{
  "dataset": "synthesized solo parts of chorales (CocoChorales)",
  "hop_length": 160,
  "norm": "layernorm",
  "hidden_act": "relu",
  "inner_norm": false,
  "drop_path": 0.05,
  "subsampling": 4,
  "kernel_size": 15,
  "residual_init": "none",
  "muon_scale": "original",
  "nesterov": true,
  "batch_size": 64,
  "epochs": 16.9,
  "warmup_steps": 300
}
Rows from block 7 of a small self-supervised audio encoder (BEST-RQ), named by matrix and row number. Rows with one number within an expert belong to one neuron, the router's apart. Each number is 128 + 24 x the weight over its row's rms, rounded and kept within 0 to 255. All counts start at 0.
After each expert's rows are labels from the 100 clips, of 14976, where the router gives the expert most weight on average: "responds to" is what is common among them; "lies over" is the class under the peak. Only what is clearly more common there than usual is listed. The data: synthesized solo parts of chorales (CocoChorales).
# router: router (model.blocks.7.mlp.router.weight, 16x128, trained with AdamW), inputs 0-127
# up: expert up (model.blocks.7.mlp.up, 16x256x128), inputs 0-127
# down: expert down (model.blocks.7.mlp.down, 16x128x256, transposed), outputs 0-127

# expert 2
router.2 [155 139  96 126 160 127 116  83 116 113 155 165 104 102 131 114 156 120 120 179 131 127 130 128 148 116 149 127 122 191 159 122 166 119 180 155 100  95 158 138 180 102 131 125  84 146  91 171 135 101 108 128 137 110 105 161 124 121 109 139 154 110 109 135 143 156 125 101 114 152 124 138 101 135 142 124 161 144  91 123 125 124 143 102 162 170  90  97 159 133 124 123 122 137 128 193  95 120 118 131 145 105 137 163  91 113 119 114 136 136  96 129 126 105 145 121  72 113 104 111 106 157 119 149 157 120 110 157]
up.0 [136 165 152 127 125 149 158 163 116 135 122 128 135 143 135 154 126 101 124  97 120 124 171 142 132 133 176  98  94  89 146 124 151 113  96 112 125 144 138 131 114 171 141 173 139  87 101 114 123 103 104 146 142 126  93 118 100 105 149 131 133 114 134 118 130  96 158 135 125 122 134 174  90 104 151 153 140 124  98 137 103 140  91 105 101 131 113 118 159 143 165  49 111 150 122 168 116 150 140 166  84 101 169 134 138 177 147 123 105 144  88 170 103 143 142 114 100 137 118 121 104 109  88 151 118 102 143 121]
down.0 [134 154 156 126 131 147 149 152 128 149 120 140 141 141 117 119 152 137 150  88 111 173 154  69 134 106 113 128 135 143  86  88 142 114 121 136 165 139 116 139 162 160 118 117  83 121 136 181 133 106 104 174 138 111 164 131 116 116  96 111 170 101 116 160 152 160 147 121 148 112 133 148 123 117 131 153 138 105 119 156 145 141 132 118  92 137 116 139 137 157  86 165  86 124 140  85 170 133 104 116 113 142 125 118 113 122 127 155 134  98  84 144 165 132 105 115  67 150 116  90 139  86 125 108 151 179 119 151]
up.1 [141  86 125 152 151 116  95 111 119 123 134 136 156 117 119 163 112 145 104 157 117 152 146 157 116 127 125  96 129 123 109 152 110  79  65 127 139  67 130 150 135 110 158 143  80 176 131 118 152 126 127 127 122  89 115 126 113 148 113  98  88 145 112 147  95 144 117 108 136 164 124 152  86 157 147 134 126 142 142 150 123 121  72 123 130 187  99 117 120  94 162 123 146 100 122 110 117 123 123 125 145 142 123 125 138 130 115 152 119  74 113 127 119  94 160 118 105 195 141 131 118 170 113 170 146 157 148 135]
down.1 [168 136 125 136 124 138 133 140 149  83 119 100 123 141 129  75 126 128 137 113 139 128 134  99 147 117 183  84 134 174 145 109 157 106 103 152 147 117 103 138 147  83 122 149 125 116  87 123  97  97 133  77 128 145 104 126 154 130 120 104 162 122  80 127 159  61 113 130 111 192 165 128 133 125  95 161 146 158 134 100 127  95 153 128 133 134 186 118 138 115 139 114 142 111  95 134 107 145 145 117 131 108 145 113 166 138 143 156 153 115  99 125 108 105 107 100 155 126 159  92 120 118 142 119 109 165 112 137]
responds to: note D4; viola
lies over: D4

# expert 7
router.7 [158 157 141 154  94 155  97 141 126 102 137 157 117  76 141 143 111 120  82 155 164 115 163  91 129 118 147 105 110 122 108 119 114 162 127 164 133  96 128 135 107 104 147 171 151 115 112 120 119 128 127 166 151 104 134 106 146  99 146 124 128 114 132 152 136 112 179 100 110 176 143  99 149 150 145 138 170 105 103 161 134 148 115 157 128  98 108  94 155 143 132 130 133 112 149 104 113 135 169 111 122 100 135 108 124 160  99  90 124 160 158 124 129 148 103 136 181  65 146 122  86 130 146  90 157 142 117 114]
up.0 [135 112 132 130 114 114  94 154 118 133 132  98 123 118  91 170 149 156 135 155 107 100  93 127 189 114 151 156  89 112 112 117 140 115 149 133  80  71 141 133 177 134  84 141 122 136 141 104 104 102 145 144 101 129 131 191 125  95 120 139 144 140  91 112 121 164 165 134 123 156 106 113 145 136 166 139 173 122 113 143 156 140 150 148 135 155  93 173 135 111 159 143 116 177 156 124 105 127 101 140 159 131 137 112 110  93 118 125  80 105 132 117 122 132 111 121  72 111 149 159 142 138 142 125  99 127 118 122]
down.0 [100 113  90 113 147 139 123 143 123 110  94 202 109  99 154 131 121  81 115 159 139 154 145 127 120 129 139 116 162  87 163 120 106 139 144 142 147  94 121 164  77 124 118 120  88 131 137 136 144  68 143 140 120 156 194 105  70 115 134 141 124 121 156 152 131 102 124 148 119  55 129 133 128 111 115 113  96 142 129 104 121 120 118 136 118  80  89 120  96 132 168 124 116 131 126 127 117 155 111 122 112 122 129 106 111 110 111 124 137 133 156 159 158 128 112 136  87 119 120 106 112 176 122 148 103 121 125  98]
up.1 [134 139 128 162 151  78 143  89 128 166  81 111 122 136 103 139 136 144 108  90 134 144 128  91 144 151 107 107  97 164 134 158 129 130 178 115 138  86  93 125 144 152 135 167 166 155 133 119 135 126 146  67 113 151 151 105 102 130  91 146 111 149  99 107 145 127 126 166 118 154 167  95 127 145  94  97 106 144 115  97 134 114 130 109  97 129 127 136 145 131 131  70 119 111 142 141 147 136 139 159 170 150  95 107 123 146 107 155 147 108  86 112 143 100 125 135 153 101 148 109 129 169 130 116 166 170 124 112]
down.1 [131 180 155 120 126 152 113 185 123 144 136 152 103 102 128 154 122 121 141 147 149 143 144 144 115  85 113 142 139 111 148 100 153  97 125 147 117 162 155 131 103 168 140 155 120  78 122 129 148  92 126 100 107 116  93 103 124 137 106 141  93 114  93  98 105 163 112 122 135 133 186 120 147 175 104 144 134  93 125 123 126 130 104  83 105 106 137 141 125 100  96 176 106 107 173 109 135 142 135 174 179 114  91 162 141 150 168 136 107 129 154  97 146 135 124 128 139 157 123 106 127 118 127 159 123  88 110 133]
responds to: note A#4; oboe; violin
lies over: A#4

# expert 13
router.13 [112 138 117 145 169 110 100 128 110 106 171 112 111  99 115 153 176 136 185 127 134 127 100 113 160 104 136 127 137 128 155 106 134 158 136 146 126 139 119 119 103 101 132  88 122  94 101 120 204 190 123  92 122 134 125 153 126 176 161 104 115  92  99 159 144 152  87 110 123 121 137 110 137 145 159 121 133 113 149 113 129 114 196 137 115 127  91 118 115 140 124 134 159 132 135 167 146 121 141 136 101 120 142 135 124 133 142 104  90  80 149  99 132 119 146 115 139 132  96  92 131 162 116 113  88 166 136 121]
up.0 [143 123 103 140 115 147  88 137 138  93  97  89 173 130 104 101 145 145 172 141 125 128  97 134 107  84 127 162 153 127  98 131 135 109 115 133 142 159 160 159 117  98 113 170 143 151 128 103 140 144 130 102  39 136 119 151 120 113  59 124 146 120 127 129 131 134  99 144 150 133 151 138  97 138 119 147 140  99 172  95 121 163 153 128 145 109 146 137 157  74 149 131 152 116 104  86 128 165 138 119 128 159  95 140 121 103 140 134 170 138 140 120 136 115 160 159 122  94 138 121 115 116 129 154 130 139  91 153]
down.0 [148 140  98 169 139 133 149 143 102 160 119 125 118 151 119 139 105 144 123 137 133 192 134 159 127 112 114 117 197 135 160 110 114 117  99 161 142 107 102 123  95 112 162  81 141  95 192  98 131 126 141 116 132 124 141  97 117 108 151 126 157 123 128 109 124 167 144 134 129  78  91 145 147 103 170 148 123 114  82 131 122 173 118 121 133 135 155 176 138 124 148 146 146 155 151 130 129 122 175 139 140  86 130 127 115 132 123  90 154 108 127 147 114 129  99 121 180 126  72 115 146 145 125 113 143 157 149 139]
up.1 [106  81 111 108 165 140 139 114 105 117  79 147 107 118 138 164 120 116 165 135 118 102 152 110 125 190 111 147 105 105 143 128 125 125 129 130 148  79 136 142 129  96 155 148 121 166 162  92 111 119 107 120 112 123 140 112 144 138 112 128 103  99 148 114 105 111 119 185 120 110 128 110 165 113 117 171 125 146 102  99 166 154 108 111 142 145 128 132 110 123 138 182 135 105 130 128 133 118 174 127 115 149 142  93 125 136 111 137 112  95 139 197 135 104 120  91 149  87 101 105 126 179 128 105 166 103 168 131]
down.1 [117 158 176 147 125 137 105 146 150 110 103 115 149  97 139 163 134 143  63 156 105 144 165 119 160 119 109 162 107 178  93 112 113  90  72 108 111 124 133 133 122 141  97 136 133 130 115 146 146 124 135 117 129 127 123 115 157 111 116  76 126 174 169 122 100  86 142  95 162 132 135 129  91 163 127 157 130 146 163 112 160 102 121  93 112 130 167 119  97 163 130 131 111 155 185 130 156 128 118 114  96  94 135 138 157 142 152 103 118 106 142 176 153 125 110 123 132 130 135 140 158 120 146 125 106 144 109 150]
responds to: note C#4; viola; note C4; note D4
lies over: C#4

# expert 4
router.4 [124  98 128 115 158 144 115  91 142 167 121 151 135  97 140 119  97 155 170 148 131 142 104 112 146 117  71 155 163 156  88 106 176 125 112 148 120 114 127 123 175 185 169 127 121 133 126 131  96 156 153  80 143 111 126 123 100 190 126 127 118 134 164 138 144  89  93 144 133 138 152 144 136 121 118 133 126 143 105 105 137 118  99 161 136 111 130 130 123 158 134 133 109  97 127 179 109 103 135 147 137 129 126 114 127 119  90 109 126  97  88  94 131 127 139 108 146 185 119 126 172 133 120 113  94  77 107 124]
up.6 [188 137 111 120 112 158 117  83 101 157  87  74 108 190 100 135 196  84 133 110  91 121 130 122 121 100 140 135  98 149 127 119 141 141 132 152 132  92 130 143 134 141 129 137 122  95 151 132 182 145 107 123 123 149 115 104  99 130 142 126 134 133 120 145 152 144 115 110 141 146 117  89 162 131 103  95 121 103 114  98 120 136  82 154 123 101 148 124 135 116 172 134 144 115 141 172 143 113 156 155 157 136 118 127 103 144 138 125 129 140 142 129 103 153 136 117  78 120  79 147 140  99 192 126 124 136 143 137]
down.6 [110 142 158 106 111  66 163  99 164 130 176 126 129  87 132 128 123 100 149 115 114 121 142 127 151 200 112 118 126 156 136 128 151 125  98 132 139 111 135 154 140 114 150 108 174 161 129 132 111 126 100 106  90 132 138 131 130  98 129 138 111 125 118 115 141 136 105 149 131 110 135 109 127 123 152  93  68 118 150 167 104  98 126 119 156 131 131 112 138 126 130 121 130 130 154  67 176 109 100 158  77  90 150 144 108 121 116 128  94 108 177 165  99 120  98 108 153 167 145 131 120 111 138 116 146 171 135 151]
up.7 [145 197 126 107  92  87 118 122 111 144 127 112 122  97 161 119 154 142 105  92 149 138 153 153 131 104 127 138 108 132 110 129 162 127 143 118 106 140 129 127 142 151 157 150  95  88 128 119 159 138 151 124 138 129 133  89 141 115 111 115 139 138 135 148 146  95 133 108 166 124 116 146 125 176 167 138 111 177 133 123  85 139 105 129 155 128 109 119 111 116 131 116 171 144 138 120 133 128 116 142  93 109 132 189  70 111 132 129 138  99  80 150 126  94 134  37 107 153 122 134 119  89 141 161 133 140 120 159]
down.7 [122 132 143  98 107 150 121 147 134  43 133 112 136 130 101 116 103 125 130 125 129 123  94 136 143 163 132 140  92 133 121 110 130 137 124 106 136 153 152 158  72 101 123  82 145 202 152 145 114 100 175 139  98 148 141 108 123 111  84 147 120 151 145 147 116 164 125 113 138 134 118 105 146  98  83 137 137 146 130 107  91 152 110 117  78 153 111 118 125 119 130 128  85  98  78 137 119 159  94 134 155 127 107 113 128 157 125  68 116 154 142 128 119 122 129 137 154  99 126 141 130 104 110 113 128 174 134 103]
responds to: note B4; violin; viola; note E4
lies over: B4

# expert 11
router.11 [134 130 135 174 118  49  82 146 110 128 131 121 155 154 101 130 121 169 111 127 115 146 131  99 160 140 148 106 104  94 128 139  87 122 140 168 155 114  96  81 136 126 147 152 132 139 143 135 120  80 107 117 102 142 139 121 148  87 120 130 160 103 128  94 126 147 122 125 101 116 111  89 125 154  99 104 133 117 116 166 129 132 100 172 130 124 166 115 145 163  82 120 112 139 113 125 142 154 129 158 171 126 149 176 136  96 101  92 125 151 147 116  94 111 127 170 137 133 102 120 140 132 118 124 167 150 141  82]
up.0 [123 146 104 142 140 115 156 113 133 115 127 141 102 120  96 141 140  93  99 131 123 123 156 138 150 122 142 139 165 167 127 159 154 193 157 121 172 158 138 206 116 125 130 123  93 105 103 112 121 165 128 120 165 137 145 118 125  99 120 135 142 161  83  95  83  92  91 156 130 154  96 121 123 117 106 118 132 102 115 109 128 114 121 119 134 159 125 125 170 118 114 127 133 149 134 107 135 142 156 108 141 141 113 109 172  91 115 110 121 147 150 186 146  96 110 124 147 102 134 141 149 142  76 169 163 103 150 103]
down.0 [146 114 124 151 108 122 140 121 130 175  98 115 170 146 109  67  86 111 122 100 141 116 123 110 151 128 121 114 130  89  91  95 137 109 147 111 125 136 123 140 125 137 122 119 141 104 108 129 127 123  87  76 131 148 129  92 115  84 138 147 138 159 108 134 145 135 139  95 109 160 134 163 119 123 165 168 135 104  99 122 167 152 117  96 138  91 185 152 141  87 179 141 133 146 113 137 154 128 102 179 130 115 114  70 135 115 142 103 110 115 195 125 134 120 112 119 140  92  94 131 132 120 114 131 116 113  97 109]
up.1 [146 127 105 162 138  87 134 193 120 127 109 107 160  91 160 122 115 132 155 127 131 124 144 150 126 145  84 149 117 118 158 102 116 132 133 115 148 118 100 150  95  96 117 132 124 130 104 128  96 109 127 113 119 110 127 150 119 151 134 119 136 130 111 169 109 145 163 151 138 121  98 159 205 153 143 142 142 127 140 185 118 166 146 120 139  99 109  99 120 134 155  91 143 144 125 140 129 139 114 132 119 120 115 121 118  93  86 169 111  68 123 150  92  90 131 123  97 129 136 148 103 135 159 166 142 124  53 137]
down.1 [137 125 145 182 139  69  54 188 150  87 116 117 134  86 132 118 104 144 124 179 113 126 137 105 106 130 117 118 139  84 119  99  91 140 165 120 197 128 138 140 122 136 117 138 123 158 107 127 120  83 113 154 126 102 135 139 115 116 131 159 112 113 129 111  88 123 157 109 125 129 135 107 138 123 149 124 168 137 120 149 104 169 117 128 124  88 101 119 136 143 127 102 143 138 181 129  92 119 136 111 137 159 179 144 123 117 107 126 129 125 125 154 138 128 122 184 125 103 133 136 107 109 113 121 110 164 162 130]
responds to: note A#4; horn
lies over: A#4

# expert 3
router.3 [112 151 141 129 151 141 165 135 118 102 168 158  87 152 104 100 136 142 145  92 162 139 147 146 116 126 109 119 133 125 151 109 164 137 124 132 106  93 168 122 122 163 123 140  92 129  54  90 108 108 117 142  83 142 104 108 114 127 154 177 145 153 169 142 124 153 164 125 116 108 119 139 119 106 151 147 142 117 103 139 143 111 119 168 157 170 143 129 163 104  96 106 152 147 128 124 113 138  83 112  97 155 109 131 157 132 168 100 138 170  94 159 173 144 140 142 137 126 103 122 143 127 144 121 143  73 127 118]
up.6 [132 135 137 120 154 147 168 114 136 148 130 158 100 125 136 114 140 163 106 143 119 108 137 127 140 136 122 142 140 148 111  95 109 154  95 167 145 143 141 125 164 136 184 132 130 156 114 100  93 133 178 124 126 117 160 119  96 144 148 100 126  79 136 122 156 136 137 130 136 112 138 158 115 137 149 115 151 124 111 111 159  70  95 153  80  94 142 120 121 135 151  92 102 137  98 150 134 114 145 176 121 148  69  68 152 133 114 102 156 113 151 100  97 128  90 184 106 149 148 125 101 132  88 132 111 111 100 128]
down.6 [131 116 168 119  91 125 137 104 163 125 161 164 179 139 145 127 179 129 171 135 133 125 100 109 153 137 104 114 127 105 119 132 112  85 155 112 139  86 141 136 166 152 130 122 162 168 112 152 126 146 134  84 140 110 115 133 142 109 149 152 107  92 149 107 105 172 108 114 132 102 167 135  98 102 157  99 127 129 116 105 130 136 124 120 147 135 151 146 130 141 116 134 102 202 126 122  81 160 130  93 163 155 130  99 190 122 156 130 118 122 114 136 145 146 124 129  92 116 141 118 152 132 136 160 160 157  99 162]
up.7 [ 84 165 137 137 129 163 124 142 138 144 146 163 127 138 133 110 154 119  98 128 116 107 118 121 178 131 127 140 102 129 108  93 132  85 130  93 162 161 143 134 138 116 119 111 158 181  99 130 160 130 157 103 176 106 141 126  98 183 109 148 157 153 142 124 138 119 138  99 141 121 153 133 146  91 159 144 124 144 151 121 132 110 118 121 168  65 111 130 101 137 100  90 105  98 106 136 117 131  73 119 102 131 136 102 121 170 119 129  93 128 110 140 156 137 188 122 137  86 147 108 123 148 155 121 150  90 104 106]
down.7 [127 171 134 116 108 140 100 135 122  82 146 155 136 154  91 147 152 172 159 133 102 113 129  87 140 117 155 131 139 106 120 156 128 138  97 153 120 100 156 126 124 128 111 134 132 110 164 135 138 139 138 171 119 164 119 105 115 168 111 131 118 161 162  89 166 149 127 128 117 142 138 106 145 150 104 116 114 161 130 163  96  87 119 145 181 112 148 172 172 118 117  88 171 135 106 156 149 152 131 119 139 144 176 141 163 118 143 146 124 169 132 162 129 102 129 175 183 148 147  92 130 108 120 121 100 143 111 136]
responds to: clarinet; note F5; note F#4; trumpet
lies over: F#4; F5

# expert 6
router.6 [108 129 115 110  99 161 105 116 181  97 173  96 101 154 145 152 137 156 142  92 155 142 125 134 119 114 124 152 163 101  73 103 104 124 154 139 141  93 132 122 130 160 155 119 112 119 142 129 140 173 122 118  97 118 119 169 134 127 109 148  84 180 129 163 149 122 159 147 128 147 154 140 102 154 136 109 150 109  84 102 112 106 150 130 126 132 152 131 100 174 141 116  92 131 119 140 101 113 138  93 107 126 134  95 100 101  90 157 118 150 154 139 130 129 114 165 122 180 121 174 169 162 116 114 122 113 139 110]
up.0 [146 131 140 129 143 122 123  95 123 135 145 149 120 143  84 123 151 111 129  83 138 102 144 156 125 131 100 161 100 126 118 106  82 162 114 120 185 133 134 134 150 155 137 103  95 128 117 167 156 141 114 145 125 166 125 147 101 145  89 118 114 122 172 124 190 134 121 167 125  94 143 161 110  99 166 106 111 135 125 128 119 111 173 116 116 106 142  99 122 102 150  82  95 142 105 119 116  99 143 129 124 155 128 129 112 119 110 102 131 140 127 179 164 119  63 117 143  83 157  98 143 114 140 123 155 159  82 146]
down.0 [141 141 137 150 117 102 130  75 143 121  99  85 119  91 151 119 123 130 159 134 151 140 154 124 126 172  99 131 156 110  92 123 145 122 117 139 103 159 171 103 142 119 142 146 169 143 126 104 141 123 126 162 176 167 105  96  98 123 123 151  99 121 138 155 107 151 134 108 112 134 120  99 175 143  88 146 105 123 111 110 122  98 111 138 147 110 112 170  94 130 156 122  80 109  69  96 154 108 143 122 120 191 133  84 125 160 129 113 126 159 113 105 113 110 151 140 110 120 117 135  82 106 120  85 127 108 149 127]
up.1 [121 144 104  84  93  89 107 147 106 132 117  91 146 148 102  74 119 139 110 117 140 145 122 111 112 178 176 143 128 136 136 146 150 151 175 119 123 121 128 121 153 147 117 126 126 120 113 103 148 162 154 121 118 106 143 102 123 124 117  99 157 138 106 122 122 116 160 166 128 112 154 126 165 111  67 108 126 140 189 130  82 114 118 119 121 185 122 135 116 129 137 130 149  96 113 129 129 105 189 125 127 126 105  98 141  94 142  85 164 130 174 109 145 130 148 108 149 112 124  87 106 152 168 126 120 165 126 108]
down.1 [138 149 155  62 137 158 152 140  80 156 142 147 122  95 153 177 104  65 117 146 151 142 128 161 134 180  92  69 111 117 123 116  97  79 113 162 153 133  92 107  98 106 100 159 111 110 134 120  86 117 118 130 147  87  66 148 141 123 104 119 155 140  88 124 130 149 146 134 125 115 132 142 120 106 128 132 127 126 108 133 135 171 121 132 104 137 117 116 119  95 116 155 121  99 122 143 137 127 137 136 124 146 146 146 157 121  92 121  99 133 118 152 157 106 117 147 117 129 135  79 137 133 176 130 103 119 125 140]
responds to: note A4; viola; violin; note F4
lies over: A4; F4

# expert 9
router.9 [105 106 130 100 163 179  96 136 139 138 103 150  95  86 103 166 135 136 154 173 116 136 114 114 151 112 162 106 117 125 128 111 161 120 154 127 120 171 132 120 158 154 105 108 120 106  95 113 126 151 118 110 183  92 103 135  84 114 121 141 109 154  88 186 123 109 142 148 114 138 122 123 105 115 164 126 133  94  88 115 104 121 104 102 117 140 126 129 120 129 125 122 111 116 121 127 146 106  85 133 109  69 144  98  99 124 147 117 137 131 164 140 115 152 181 139 117 137 116 184 119  87 149 136 132 172 102 146]
up.0 [112 136 112 118 126 157 156  98 107 141 127 110  89  55 107 132 152 120 179 125 105 137 144 106 138 160 147  69 121  81 118 126 125 129 141 104 110 130 126 112 136  94 179 112 155 114 134 124  95 147 122  93 112 201 117 124 167 127 105 161 161 141 117 156 114 131 156 153 158 129 141 134 126 150 121 106 152 175 145 116 111 111 131  88 120 103 126 141 105 116 156 124 126 173 142 140 152 170 161 124  98 127 151 158 110 113 137 146  78  99 164 100 115 143 121 132 151 105 107 133 138 132  89 139 142 127 110 124]
down.0 [100 158 140 164 111 123 126 101 115 107 156 148 142 110 113 120 136 132 151 128 103 160 148  98 143 109 118 119 126 121 104 156 138 119 151 133 114 129 128 156  92 135 136 165 163 114 114 122 193 124 105 164 121  90 145 174 100 121 112 130 118  87 158 110 139 167  91 111 101  82 145 170 137 118 112 125 120 109 105 160 165 132 156 110 145 171  70 143 138 143 143  94  81 104 140 109 159 112 167 160 175 159 138 111 129 126 136 137  99 129 149 140 140 105 132 127 119  90 137 140 112 163 163 107 179 143 121 128]
up.1 [111 135 183 112 118 121 103 113 151 114 167 149 101 121 157 177 134 110 135 119 142 143 111 152 157  89 122 126 135 117  91 102 103 103 148 103 109 123 138 126  97 152 137 163  93 107 125 137 122 126 118 117 129 125 132 116 151 134 138 114 133 127 138 120  94 130  91 114 152 151 143 149 115  81 120  75 102 120 144 128 161 115 172 109 157 134 111  93 159  71  93  98  93 143 154 141 186 111 142 150 153 160 144 136 106 134  99 143 138  86 143 140 137 167 141 154 143 140 116 120 126  98 186 166 123  98 105  91]
down.1 [157 142  87 135 113 152 112 144 167 153 112 160 118 116 138 188  92 129 134 159 119 113  92 141 104 167  95  67 101 127 135 147  71 139 148 113 123 156 105 157 147 125 125 139 129 159  94  86  96 139 130 104  87 117 114 155 164 134 122 119 135 119 123 134 174 120 130 138 119 151 172 126 150 138 121 159 142 140 143 129 119 108 148  91 129 144 126  81 123 129 134 105 171  93 102 151 148 137 111 129 130 109 124 142 153 116  87 123 110  69 122 170 124 125 102 155 101 133  85 133 157 160 136 140 118 138 159 114]
responds to: double bass; note A#3; note G#3
lies over: G#3